Weights of a small audio frame classifier: 39062 training examples.
Rows from block 7 of a small audio frame classifier, named by matrix and row number. Rows with one number within an expert belong to one neuron, the router's apart. Each number is 50 + 15 x the weight over its row's rms, rounded and kept within 0 to 99. All counts start at 0.
Before each expert's rows are labels from the 100 clips, of 14976, where the router gives the expert most weight on average: "strongest on" is what is common among them. Only what is clearly more common there than usual is listed. The data: synthesized solo parts of chorales (CocoChorales). In brackets: how many of the 100.
# router: router (model.blocks.7.mlp.router.weight, 4x320, trained with AdamW), inputs 0-319
# up: expert up (model.blocks.7.mlp.up, 4x320x320), inputs 0-319
# down: expert down (model.blocks.7.mlp.down, 4x320x320, transposed), outputs 0-319

# expert 2
strongest on: note G5 (74); flute (46); note A5 (41); violin (32)
router.2:66 54 40 81 66 73 61 18 51 40 62 45 26 29 55 49 46 40 72 55 19 68 42 52 28 37 21 57 50 39 38 72 80 43 57 49 47 40 78 43 24 34 50 68 31 40 67 39 62 36 51 44 44 63 47 42 58 40 59 19 48 27 41 61 53 46 46 38 54 63 50 56 30 49 33 50 52 34 60 45 48 47 51 24 41 48 36 32 44 38 67 28 32 75 46 67 22 61 46 45 51 82 55 21 54 65 40 69 31 54 36 36 42 49 56 39 28 50 40 30 54 46 33 53 74 80 49 33 41 53 55 57 41 43 65 68 55 76 83 69 44 50 34 69 16 36 55 63 47 51 39 56 55 21 31 33 52 20 65 54 32 53 36 62 53 62 45 27 36 48 20 81 51 51 33 29 70 36 48 57 46 88 50 28 58 68 63 39 51 37 48 71 49 80 60 38 47 59 56 66 18 53 31 47 40 56 47 31 54 45 68 44 46 50 31 48 32 22 41 38 47 23 41 28 35 53 42 51 49 40 57 56 42 66 30 55 54 54 79 53 52 70 41 73 50 31 57 49 19 31 65 61 55 62 51 52 40 87 58 34 44 26 54 20 48 22 52 62 38 27 40 59 32 22 54 17 48 48 40 48 56 48 32 71 47 23 41 40 67 65 35 33 53 57 32 35 35 31 50 37 43 42 34 54 33 49 39 66 29 57 30 48 59 43 44 92 57 55 57 46
up.0:46 40 70 61 68 92 52 46 49 53 32 43 49 55 38 43 37 63 63 26 46 62 23 47 45 29 30 70 60 31 27 39 75 40 49 34 39 38 63 37 85 46 59 61 34 48 59 12 25 41 41 80 62 73 30 52 59 44 44 49 46 65 24 51 81 43 40 57 55 78 49 63 37 49 60 43 42 42 51 53 30 61 40 44 72 53 85 39 70 74 42 30 60 55 44 43 41 69 39 59 37 75 63 48 33 39 63 27 47 21 42 55 55 34 38 43 64 47 44 53 68 49 42 49 52 34 49 51 46 66 60 14 51 61 50 41 79 49 40 63 57 40 46 62 62 59 41 55 62 68 51 50 34 47 40 10 57 56 58 37 48 34 89 59 52 65 41 45 47 63 20 56 65 27 49 42 58 41 67 71 47 62 55 31 52 36 60 65 49 41 23 27 56 24 73 65 32 43 50 18 30 55 55 53 73 59 22 24 35 57 62 42 45 55 35 70 38 46 46 50 40 44 55 36 39 64 49 64 53 61 53 28 58 54 00 52 64 66 72 55 74 58 55 56 57 47 64 37 39 34 45 56 66 90 41 41 57 86 44 76 67 44 53 62 27 28 71 47 49 67 60 45 62 24 65 57 32 39 66 60 49 63 29 49 62 67 56 40 64 50 91 51 27 40 55 47 48 54 30 75 65 64 36 37 48 25 57 55 61 41 44 51 48 44 55 52 58 66 43 22
down.0:68 64 49 66 37 57 30 49 69 42 71 72 50 29 56 41 36 72 43 73 56 52 45 54 56 31 45 32 55 58 66 40 42 70 59 51 28 36 69 33 54 49 50 38 52 55 68 71 68 26 51 50 35 59 40 55 56 72 69 67 44 62 29 31 35 72 51 48 52 61 83 39 43 66 28 65 23 47 45 57 54 50 49 49 58 40 56 60 40 15 51 47 49 67 46 64 51 38 58 53 66 34 13 28 47 23 58 11 55 59 42 72 44 69 54 68 56 52 62 69 49 54 41 27 37 55 65 34 48 63 62 67 47 27 56 58 41 42 41 68 32 60 46 54 67 57 44 36 44 46 60 44 49 67 65 41 57 59 56 60 74 36 54 55 75 48 47 50 43 52 45 49 31 48 59 46 40 37 47 36 45 35 45 55 40 62 31 49 56 27 70 52 33 99 56 50 44 52 46 21 57 71 48 45 58 54 34 70 71 86 52 51 62 75 45 33 47 57 51 45 40 61 28 66 21 51 00 38 29 77 67 76 73 62 75 36 43 78 31 51 54 47 38 35 35 59 49 65 47 32 44 77 35 40 59 73 62 53 47 43 47 45 47 57 45 51 66 68 34 60 64 29 56 28 67 70 51 66 78 52 70 15 78 49 61 42 63 45 35 08 66 52 99 34 55 42 64 40 53 66 34 59 69 57 59 54 53 48 37 39 72 59 44 46 47 10 56 60 62 55
up.1:50 40 61 73 53 33 60 52 37 37 62 71 38 58 56 65 54 41 41 43 35 44 57 65 51 49 44 36 46 43 66 54 54 44 43 73 29 57 43 54 80 44 54 49 35 49 52 53 29 44 57 42 30 46 31 72 40 55 66 51 28 42 51 44 57 39 34 73 45 59 60 18 55 63 69 41 31 56 48 53 57 61 49 55 36 71 71 30 22 40 63 54 40 59 31 99 56 48 30 79 63 65 61 39 15 52 58 46 31 50 33 48 76 45 47 37 19 52 41 46 42 33 56 36 50 75 37 53 54 34 55 44 29 54 60 32 45 64 53 50 68 39 38 51 50 64 66 67 68 37 49 39 41 46 29 39 45 29 24 64 31 57 50 29 29 82 58 49 25 52 76 60 52 29 71 23 60 44 39 42 36 32 33 10 51 24 54 47 54 59 81 26 47 55 57 37 47 43 50 47 72 72 28 40 58 47 52 51 56 59 52 59 72 40 42 48 26 29 64 65 80 52 66 40 36 21 37 46 74 46 58 66 71 49 40 83 55 53 46 64 43 34 66 29 57 74 41 67 70 57 48 50 60 53 56 19 54 31 54 49 38 48 37 71 66 53 44 74 54 65 68 52 57 40 57 75 32 42 53 59 72 13 69 34 57 70 43 16 64 62 41 43 53 56 52 51 66 56 65 47 64 44 39 73 37 48 81 72 61 75 58 55 48 43 77 62 20 34 27 21
down.1:59 50 61 50 15 82 54 74 59 43 31 53 73 53 72 72 49 47 52 31 65 47 47 59 56 52 37 22 34 47 83 67 50 63 23 53 59 63 55 61 51 70 88 41 36 44 75 36 38 39 57 48 52 57 34 30 44 48 42 54 51 37 54 46 50 61 57 40 50 62 69 60 50 51 69 57 58 53 58 64 45 33 58 24 37 28 83 53 55 50 38 35 44 48 56 39 46 38 39 43 44 51 62 75 63 58 26 56 38 60 46 23 80 61 48 75 55 43 44 43 55 62 58 72 68 33 45 31 33 79 42 52 62 60 53 51 59 44 51 48 53 59 52 47 65 39 36 63 49 51 49 38 61 48 82 75 50 67 33 57 57 17 61 54 52 43 39 47 46 68 51 69 43 47 61 60 51 55 51 37 45 50 58 50 56 50 66 10 55 67 71 57 66 67 55 53 43 41 50 53 50 49 59 47 66 49 26 66 62 67 68 29 31 57 48 62 56 49 60 65 48 57 60 52 48 48 33 50 56 62 58 10 65 38 72 62 59 18 23 57 43 46 55 21 27 45 56 47 44 49 62 46 47 63 34 34 42 18 55 57 61 42 39 51 59 40 50 55 57 48 33 38 10 42 49 92 49 70 25 78 72 63 36 39 61 58 47 42 19 23 45 78 52 44 75 63 65 53 43 57 40 30 70 57 74 61 53 69 67 52 45 41 85 59 62 99 37 57 39 54

# expert 3
strongest on: note D#5 (39); note E5 (32); note C5 (29); trumpet (27)
router.3:54 63 48 34 44 60 64 69 48 67 49 53 57 50 57 41 27 45 42 53 40 29 82 61 55 31 70 51 54 65 64 59 45 58 41 74 39 61 19 66 51 61 46 56 38 58 46 61 49 46 58 55 38 17 33 62 55 76 26 70 22 67 41 43 37 51 40 36 59 49 62 57 43 38 53 60 69 74 55 61 59 43 60 79 19 26 33 65 73 74 33 39 53 36 69 40 28 67 34 61 58 41 75 40 41 50 63 41 22 42 62 41 25 44 30 55 75 52 33 74 58 71 52 78 77 42 19 44 23 51 67 77 55 62 37 47 61 42 44 43 50 71 26 17 77 54 63 23 21 66 42 66 86 67 43 38 38 52 40 28 62 41 61 48 48 56 67 35 57 32 57 36 35 40 61 56 47 56 48 51 29 20 67 47 55 59 64 35 57 47 33 52 67 67 79 81 71 35 43 54 60 38 68 53 56 44 50 61 46 47 61 37 39 63 57 67 47 61 16 31 46 48 33 51 54 76 51 50 28 82 35 42 58 41 57 37 62 39 39 51 35 35 30 36 57 55 63 38 62 32 65 45 43 67 58 54 50 34 37 49 91 40 74 31 73 69 47 67 50 22 32 43 47 62 57 57 64 56 36 66 68 67 49 48 57 61 60 64 68 57 54 44 50 39 56 45 56 48 67 61 76 43 30 44 96 95 51 39 42 18 49 63 53 42 46 31 60 50 40 44
up.0:41 49 56 45 56 44 23 63 60 63 57 30 44 58 47 53 59 76 32 67 31 54 54 68 73 44 67 25 46 56 79 57 14 48 44 42 37 37 44 47 40 62 50 42 10 42 59 22 66 61 76 73 54 22 53 49 58 40 73 76 48 47 51 60 55 24 61 27 58 57 41 47 50 35 46 42 56 53 22 67 53 46 22 68 39 43 41 51 41 58 49 61 55 41 83 42 49 59 36 22 59 82 57 37 61 45 50 14 45 30 41 55 45 37 29 42 61 49 31 66 66 42 53 29 46 59 62 54 37 74 50 52 48 56 40 20 62 24 42 46 67 33 26 53 91 62 50 32 45 68 30 40 53 38 38 38 60 38 64 20 43 45 64 48 44 46 38 65 35 41 56 27 37 33 24 86 58 74 50 34 39 25 43 48 32 54 54 55 36 45 47 48 39 69 50 51 57 62 61 61 56 46 62 38 40 55 51 49 45 34 36 48 52 45 33 62 52 99 51 48 70 50 60 72 56 49 40 43 28 66 82 32 66 49 61 40 45 42 49 74 92 43 48 41 61 41 30 36 54 39 39 53 59 53 71 54 53 22 52 38 85 76 60 47 36 51 53 45 58 61 49 46 38 67 79 23 65 99 38 26 66 59 72 63 54 50 44 66 30 42 54 44 37 50 72 53 62 39 38 26 69 69 63 58 64 49 40 55 51 58 63 38 60 52 75 31 53 42 28 54
down.0:44 44 52 57 71 71 66 62 37 20 71 66 46 57 54 92 39 34 53 58 43 45 39 47 63 80 28 29 49 45 52 44 49 42 70 52 84 35 40 55 56 66 98 47 61 55 37 41 45 33 54 41 63 78 52 54 41 57 55 54 40 36 93 74 17 64 38 55 54 50 56 45 59 44 37 43 77 52 43 57 44 38 63 10 74 63 58 50 66 41 54 51 82 43 44 46 51 65 50 49 42 59 51 58 63 45 71 47 65 49 50 50 52 45 51 74 49 57 56 80 48 59 62 55 32 16 65 46 40 26 57 29 36 61 62 55 48 67 58 40 54 53 52 61 24 44 53 34 53 45 33 48 13 52 99 44 52 81 53 43 58 42 15 45 56 58 63 46 45 46 64 42 70 48 41 54 53 37 59 50 55 74 40 42 59 52 47 44 53 54 44 72 34 52 45 13 54 45 48 61 58 38 39 42 51 62 57 58 35 57 65 72 55 58 47 34 18 13 52 48 41 47 42 30 61 68 43 45 81 42 67 25 52 55 19 51 62 60 38 65 41 49 47 65 52 48 40 51 62 47 53 50 47 37 36 62 53 48 56 40 02 38 30 40 44 44 33 29 24 45 49 54 97 42 47 38 36 04 63 89 63 55 35 39 54 72 45 43 70 32 21 34 62 45 43 59 27 67 67 46 45 50 66 47 46 68 52 33 67 62 53 44 32 54 58 79 58 32 46 49
up.1:49 55 89 47 37 66 32 39 75 35 38 18 50 48 70 62 57 87 65 53 58 58 37 47 44 49 51 43 57 75 47 45 40 42 62 27 54 40 17 57 34 29 44 32 48 54 69 57 53 23 33 61 60 56 36 52 57 69 31 34 60 47 53 50 39 36 83 76 36 41 54 54 67 39 57 58 54 63 45 75 53 46 41 55 67 66 81 19 52 53 28 54 48 52 46 64 35 46 59 38 55 43 66 47 63 61 58 42 45 75 36 30 55 44 59 49 43 43 62 49 38 40 68 63 33 60 77 41 80 39 41 40 48 70 39 50 25 46 66 62 31 39 24 41 64 32 38 58 53 40 60 55 38 48 36 70 59 42 39 54 75 34 10 64 57 40 38 39 78 57 52 51 50 58 16 55 35 48 26 65 60 64 31 59 73 48 31 64 17 19 49 57 43 52 23 80 47 42 62 55 47 42 30 55 40 34 66 60 61 36 53 43 50 53 33 68 72 34 63 38 56 83 30 26 55 33 74 46 54 43 33 55 71 44 32 47 41 46 46 67 58 38 46 74 56 71 47 55 45 50 20 52 21 43 53 52 45 73 58 49 38 69 52 70 15 48 43 43 41 79 59 83 61 44 45 36 29 51 53 35 55 66 38 57 86 64 11 62 36 45 55 35 50 76 69 53 58 46 54 60 13 61 65 61 53 34 54 55 31 70 64 42 86 47 60 54 42 41 84 49
down.1:73 31 40 48 38 74 39 42 52 18 40 33 51 47 47 39 62 44 66 66 57 45 47 53 46 27 12 59 30 45 10 57 52 52 43 64 33 33 68 66 63 34 31 50 46 54 60 52 44 25 54 47 73 58 58 61 77 91 54 45 64 28 56 42 61 21 39 59 58 55 35 47 28 52 73 70 60 74 24 43 42 15 65 51 59 73 45 39 51 00 39 61 36 70 47 50 52 40 59 45 62 44 51 52 53 81 27 52 49 41 46 42 33 42 56 35 53 37 40 55 22 35 52 47 45 63 38 63 24 56 45 31 42 27 82 55 64 55 21 54 37 59 63 50 39 55 34 56 52 43 45 47 26 50 52 46 47 57 34 46 47 67 62 35 56 46 54 36 47 31 73 43 55 52 40 39 29 67 58 54 48 34 44 41 60 54 47 82 37 58 58 49 82 59 53 68 55 65 54 37 72 51 63 24 36 48 51 36 82 41 47 42 50 51 58 46 57 32 45 42 63 85 52 41 63 59 60 24 78 14 25 42 25 45 56 46 44 42 92 78 64 45 64 61 46 54 58 75 40 52 53 39 56 45 65 58 64 23 40 38 30 72 45 37 29 44 73 44 35 64 43 30 82 42 40 48 51 45 78 33 58 60 43 32 53 74 46 55 49 78 49 77 82 36 78 61 56 63 34 44 31 42 59 47 63 34 61 53 61 48 46 63 67 48 77 82 40 36 53 50

# expert 0
strongest on: note A4 (97); horn (31)
router.0:55 64 63 57 43 51 60 76 73 51 30 60 37 46 65 32 61 77 28 31 65 45 41 64 52 42 70 55 52 38 76 31 32 50 66 63 47 53 61 42 60 58 37 58 49 28 46 60 62 30 69 47 54 65 59 35 47 51 57 44 57 52 69 32 59 52 68 74 28 36 48 40 55 41 61 55 27 45 65 67 60 56 53 24 58 86 73 60 43 38 28 82 53 25 62 22 69 34 71 47 49 53 45 71 72 57 31 62 55 20 56 42 50 53 67 58 74 49 43 52 31 59 73 31 25 40 91 56 34 49 27 30 49 58 53 54 42 46 40 44 30 37 37 43 53 51 43 65 57 39 56 24 24 64 45 70 40 44 50 48 57 59 50 40 60 45 32 52 57 58 74 40 59 76 40 42 43 80 40 60 51 27 30 70 42 51 55 75 18 53 34 68 31 38 25 65 42 43 34 46 40 35 72 49 37 42 50 47 61 23 23 28 57 45 49 57 60 80 67 83 32 68 48 53 91 57 45 14 83 40 41 51 48 35 60 14 53 50 41 61 65 77 61 31 46 36 19 45 53 45 30 38 43 21 48 70 58 31 75 41 40 80 43 77 48 55 52 44 49 68 46 54 57 48 43 51 51 71 76 50 25 56 37 52 32 46 50 53 34 62 49 60 71 58 66 68 49 67 32 48 49 49 55 25 41 06 64 37 36 43 41 32 57 49 61 39 51 41 46 70
up.0:51 46 52 51 59 33 34 43 58 36 33 36 31 61 46 57 66 87 48 67 65 42 65 57 77 31 10 32 24 47 44 62 57 51 51 36 57 39 65 61 65 70 39 59 63 63 64 62 16 56 38 50 65 44 34 38 37 57 46 46 56 52 60 25 58 63 83 33 37 60 39 47 47 60 47 35 52 49 55 19 53 59 71 35 58 75 48 28 40 41 45 12 55 49 56 46 45 65 53 57 64 53 11 54 54 45 88 20 38 33 40 73 51 39 36 32 90 61 68 46 41 47 42 68 57 67 24 68 31 61 50 73 67 44 50 51 63 43 45 50 25 35 49 57 30 48 53 56 48 62 47 72 31 64 50 69 87 81 23 46 77 53 51 49 62 57 26 51 40 34 94 38 42 55 29 51 31 57 52 67 71 52 54 88 37 40 52 54 41 59 22 49 42 55 73 27 79 70 49 43 61 58 45 57 53 32 59 67 63 55 53 65 42 43 52 33 94 56 46 29 67 46 67 76 36 38 67 67 45 60 49 28 30 59 66 70 48 59 37 31 50 49 37 45 51 49 69 23 47 71 41 50 36 42 39 51 22 63 37 49 63 38 52 65 73 21 48 49 36 64 35 58 49 40 37 44 40 23 43 07 27 39 49 63 51 66 59 54 50 60 62 54 60 48 34 59 66 71 57 31 51 19 37 60 62 54 52 34 44 56 45 47 43 53 61 60 46 66 41 41
down.0:42 48 34 51 59 52 58 46 66 38 50 52 56 54 45 51 66 58 46 50 48 52 61 51 43 24 37 51 46 51 52 34 45 55 36 56 40 66 42 53 99 57 48 35 58 54 30 58 48 49 52 40 49 62 56 54 26 44 60 60 66 74 47 28 61 69 66 45 47 55 56 40 58 38 45 45 31 37 77 55 31 66 63 42 35 48 32 53 40 62 55 51 37 86 46 65 48 45 59 46 50 52 50 53 42 43 54 78 51 40 56 56 42 55 45 49 53 52 47 10 05 67 57 73 40 62 58 46 55 14 21 44 83 32 48 49 52 49 49 40 50 13 46 55 42 62 38 41 42 53 51 43 00 39 78 54 43 59 47 46 55 35 79 50 48 38 50 33 42 32 53 57 50 62 34 60 48 80 43 54 42 73 35 51 43 25 48 28 37 50 62 32 36 54 50 36 55 37 41 88 60 50 39 44 50 30 87 99 50 37 48 36 59 51 47 55 88 48 46 56 52 37 52 99 19 66 42 54 47 66 59 49 25 58 99 50 39 43 86 33 49 56 54 27 46 46 48 70 50 70 57 40 59 42 44 52 46 91 51 36 57 44 46 46 55 49 78 34 50 58 53 51 43 45 47 52 43 49 63 60 45 30 51 71 54 39 39 74 54 50 55 18 57 46 19 43 55 24 52 53 32 43 34 39 39 55 49 45 47 39 26 63 45 68 67 45 57 53 50 53
up.1:62 47 48 45 68 59 44 37 34 36 78 46 56 51 46 67 69 64 41 41 38 35 53 86 22 73 55 36 50 63 81 42 61 61 55 67 64 57 67 46 50 38 32 42 52 84 58 64 65 61 62 62 47 40 85 48 36 39 56 47 38 54 46 56 58 38 72 36 73 63 52 28 49 48 31 45 25 47 37 64 49 68 69 51 35 29 79 48 46 39 61 62 65 70 36 58 53 55 41 66 58 30 41 41 30 45 69 19 46 44 49 17 42 47 58 47 72 44 26 20 44 37 65 59 40 40 42 40 42 61 39 29 45 26 63 79 65 35 64 42 52 69 29 41 41 56 38 25 46 46 32 53 19 33 34 38 45 49 31 56 54 31 28 36 51 52 59 42 49 36 54 44 32 52 42 47 65 72 54 30 43 63 29 75 55 44 36 54 52 39 83 66 42 90 66 31 35 92 66 39 45 52 65 62 71 23 41 34 63 66 34 39 40 51 30 49 99 34 38 54 71 63 64 34 32 68 44 66 45 52 40 72 69 65 52 51 49 44 50 51 38 64 52 50 60 65 50 63 42 57 72 62 81 16 76 68 44 50 42 32 45 53 54 69 46 20 35 55 35 40 65 70 36 43 56 20 42 46 45 58 43 50 54 54 54 38 29 25 59 49 40 50 34 27 56 24 71 44 53 53 57 48 14 55 51 32 50 20 73 51 39 56 37 41 65 47 42 71 71 59
down.1:49 45 48 61 76 47 53 58 62 47 54 40 60 50 38 62 51 55 45 61 37 27 51 55 44 13 68 55 39 50 56 46 40 43 74 45 43 66 46 50 33 63 26 31 45 43 31 62 60 27 53 66 34 62 32 59 72 50 50 55 47 65 44 38 31 50 31 47 40 54 42 40 62 43 33 57 46 49 86 62 37 61 17 48 58 26 14 50 34 47 53 47 04 88 53 40 50 65 39 50 56 75 78 38 46 52 59 41 40 47 49 67 64 48 50 50 55 48 45 41 40 57 70 63 51 21 37 40 63 30 60 58 39 44 24 58 40 52 38 36 37 32 52 52 42 44 53 36 44 48 33 58 00 23 71 58 43 45 43 55 41 66 43 45 43 45 39 45 44 31 52 61 57 53 53 43 54 93 49 66 54 63 56 40 53 70 58 57 54 60 26 20 43 58 45 54 51 59 53 60 90 57 51 56 64 59 92 81 49 49 50 52 36 58 74 57 99 18 46 36 56 82 47 78 53 45 61 57 73 29 65 19 35 50 44 56 42 84 56 83 47 49 28 47 64 61 48 45 63 53 57 44 34 51 45 59 52 65 44 62 68 44 50 45 56 54 50 93 38 65 32 51 66 49 66 18 44 36 59 80 48 62 57 78 45 41 59 82 61 54 43 34 48 45 80 31 40 61 63 58 38 62 61 52 54 50 43 27 54 42 23 34 31 56 20 28 35 34 50 58

# expert 1
strongest on: note F4 (75); viola (35); clarinet (26)
router.1:36 22 32 29 69 39 39 50 44 37 53 59 62 48 50 55 58 38 55 65 80 52 21 28 79 61 38 65 43 46 28 27 46 36 44 22 70 54 39 71 45 41 61 37 65 66 45 38 42 74 16 53 52 64 66 63 64 49 66 55 75 49 60 48 53 43 37 56 63 58 66 54 62 56 75 58 51 33 32 39 29 33 36 64 67 28 49 47 21 72 57 49 36 54 46 47 45 26 63 52 49 56 54 62 46 30 47 51 60 80 64 51 71 60 51 59 22 35 67 58 78 35 55 40 53 45 40 30 86 34 49 40 65 35 31 31 49 48 57 32 94 56 90 66 54 51 31 33 66 30 49 66 45 39 76 55 73 74 60 66 58 59 43 61 31 55 55 66 55 68 36 54 57 56 71 60 21 40 61 38 61 66 63 58 39 30 15 42 51 46 67 30 51 26 40 32 30 50 48 33 61 58 26 46 57 57 62 68 39 64 60 83 44 36 62 38 50 31 47 32 58 56 46 54 39 42 57 74 43 33 33 30 41 54 53 85 50 65 60 19 45 50 63 72 23 65 56 70 57 72 52 61 39 54 34 62 54 32 44 76 49 36 27 48 35 53 52 46 48 75 69 62 37 58 44 72 48 26 46 29 46 55 76 53 83 53 54 64 28 50 66 50 36 73 30 53 41 43 50 61 27 54 75 60 38 52 52 53 70 77 59 40 38 71 21 53 49 32 77 37
up.0:47 27 35 66 87 66 53 38 43 38 17 44 28 53 49 54 52 43 41 34 50 43 61 54 25 58 50 49 43 77 34 41 44 22 53 36 25 80 67 55 46 43 58 36 57 86 51 64 56 64 31 52 43 30 60 76 34 64 48 46 63 50 48 65 38 22 62 23 52 22 60 53 24 52 38 67 48 36 62 60 76 46 28 57 36 59 82 85 35 59 50 36 39 61 42 64 43 45 53 31 41 34 69 78 34 31 44 31 64 68 69 50 67 47 38 52 27 66 70 63 25 36 45 71 38 44 48 50 45 58 67 47 48 36 35 58 40 52 22 65 74 54 61 54 36 41 55 58 58 60 71 53 52 71 58 62 43 25 31 32 79 45 50 74 60 58 55 62 77 34 58 34 61 64 27 39 56 42 33 59 30 60 53 65 56 51 46 50 59 71 53 36 67 42 18 53 44 91 44 51 60 50 48 45 78 54 56 58 42 50 55 72 76 65 59 76 46 39 49 37 61 11 53 11 28 32 39 58 48 47 40 29 35 39 69 52 53 45 47 43 39 33 39 69 42 50 59 52 52 75 51 46 40 32 51 30 50 43 56 77 55 23 49 58 40 46 19 43 56 45 67 35 84 62 41 53 45 78 33 32 43 57 33 36 39 59 40 48 64 43 53 73 18 45 22 39 33 37 45 69 71 49 60 48 38 56 59 63 79 64 59 38 24 39 50 65 65 45 58 75
down.0:44 43 42 40 56 56 26 60 47 58 30 43 42 52 53 40 53 33 41 45 44 17 48 48 50 53 58 36 61 43 56 40 11 41 49 52 63 73 62 58 49 57 73 60 40 60 61 47 55 92 50 49 60 52 44 45 58 31 37 43 99 54 54 64 50 57 73 46 40 51 77 72 58 64 46 48 51 37 32 42 59 37 68 21 44 19 84 54 33 35 31 47 59 60 50 51 43 51 47 38 45 48 42 78 50 62 48 65 49 54 47 31 54 41 64 48 39 45 53 47 00 36 41 67 51 42 38 54 42 45 66 59 38 58 47 43 48 44 49 63 53 53 34 67 52 47 55 40 44 55 51 75 48 57 09 43 55 66 85 60 40 32 38 47 41 56 41 57 59 48 71 54 73 59 46 52 33 59 57 49 49 29 52 51 53 44 61 47 37 35 59 64 15 32 38 43 55 51 51 99 40 48 58 40 54 39 32 66 45 47 59 53 59 43 41 34 27 37 61 61 48 39 39 29 69 60 82 89 34 45 53 67 68 74 59 58 62 72 25 49 45 46 30 99 40 62 45 85 52 54 56 60 41 63 58 41 50 72 57 57 80 42 42 59 43 56 31 30 26 41 36 57 60 53 44 48 51 19 59 49 58 34 59 39 65 46 51 81 70 54 24 76 65 49 15 45 42 45 43 42 55 70 73 48 61 51 44 65 29 59 48 38 67 47 34 46 43 30 43 57
up.1:45 58 62 68 59 42 32 62 37 63 03 51 58 60 38 06 34 48 38 48 67 71 43 59 47 15 54 51 49 29 50 46 56 52 44 27 25 56 46 31 68 55 39 58 41 38 72 72 51 46 57 48 51 26 50 47 38 34 46 47 66 54 69 15 29 56 53 22 33 31 44 58 59 52 60 27 47 58 49 48 55 49 78 14 71 63 57 25 39 29 22 72 46 35 57 34 45 38 41 36 48 56 59 50 72 67 42 62 79 44 55 73 27 42 68 39 62 58 69 42 63 35 74 19 58 25 60 58 38 65 22 33 49 64 74 65 40 36 63 52 40 64 54 50 69 61 59 23 34 50 61 48 39 66 71 46 38 61 66 70 44 57 96 55 71 55 44 60 50 47 59 49 65 53 60 44 60 63 47 70 66 53 51 37 62 49 50 46 43 58 20 35 28 14 73 63 46 48 37 60 69 35 27 49 62 43 52 54 53 40 56 68 49 51 63 55 23 51 38 29 38 58 68 61 25 56 45 57 43 64 35 51 78 52 38 57 48 47 25 23 54 59 49 64 32 50 59 48 38 37 58 67 54 56 37 63 39 50 62 54 35 50 36 46 36 79 54 52 50 57 44 40 50 35 58 72 54 10 65 38 26 62 98 78 54 53 53 70 54 36 53 55 02 68 42 53 46 74 56 36 52 69 63 36 39 53 45 09 50 46 43 34 51 54 64 48 52 67 64 53
down.1:55 55 57 52 62 48 93 48 46 50 99 46 45 53 70 76 50 46 50 57 42 39 44 23 65 52 39 40 46 51 54 35 33 52 41 48 32 38 52 49 35 55 41 53 57 48 46 54 59 30 43 50 39 60 46 73 54 40 41 54 51 71 31 68 88 57 71 59 38 52 64 50 46 76 49 47 62 37 54 43 45 59 74 59 47 58 35 54 39 62 99 50 72 69 57 72 49 71 56 59 48 64 37 54 52 32 34 66 64 39 52 26 65 57 25 57 48 47 53 68 29 52 58 76 48 81 48 49 61 55 68 48 64 24 68 44 51 46 55 46 50 55 55 45 57 52 57 46 52 41 51 48 80 51 00 44 50 42 24 48 50 41 16 54 46 46 52 43 40 44 49 50 42 53 47 40 35 39 52 49 44 49 55 43 51 59 60 57 52 58 72 31 95 64 46 43 31 46 49 47 24 65 47 65 56 52 69 34 09 48 29 44 65 41 50 47 72 44 54 47 46 25 44 36 78 43 49 34 57 44 39 59 00 46 84 50 49 85 65 16 49 49 85 43 73 46 68 68 59 46 51 37 43 45 56 39 55 52 24 69 15 34 49 45 47 43 39 42 43 57 43 44 64 57 50 19 42 99 58 47 54 63 35 70 64 71 47 33 54 40 39 17 93 57 35 57 50 46 60 35 40 42 52 64 73 49 47 77 56 44 56 31 40 58 47 60 54 48 47 57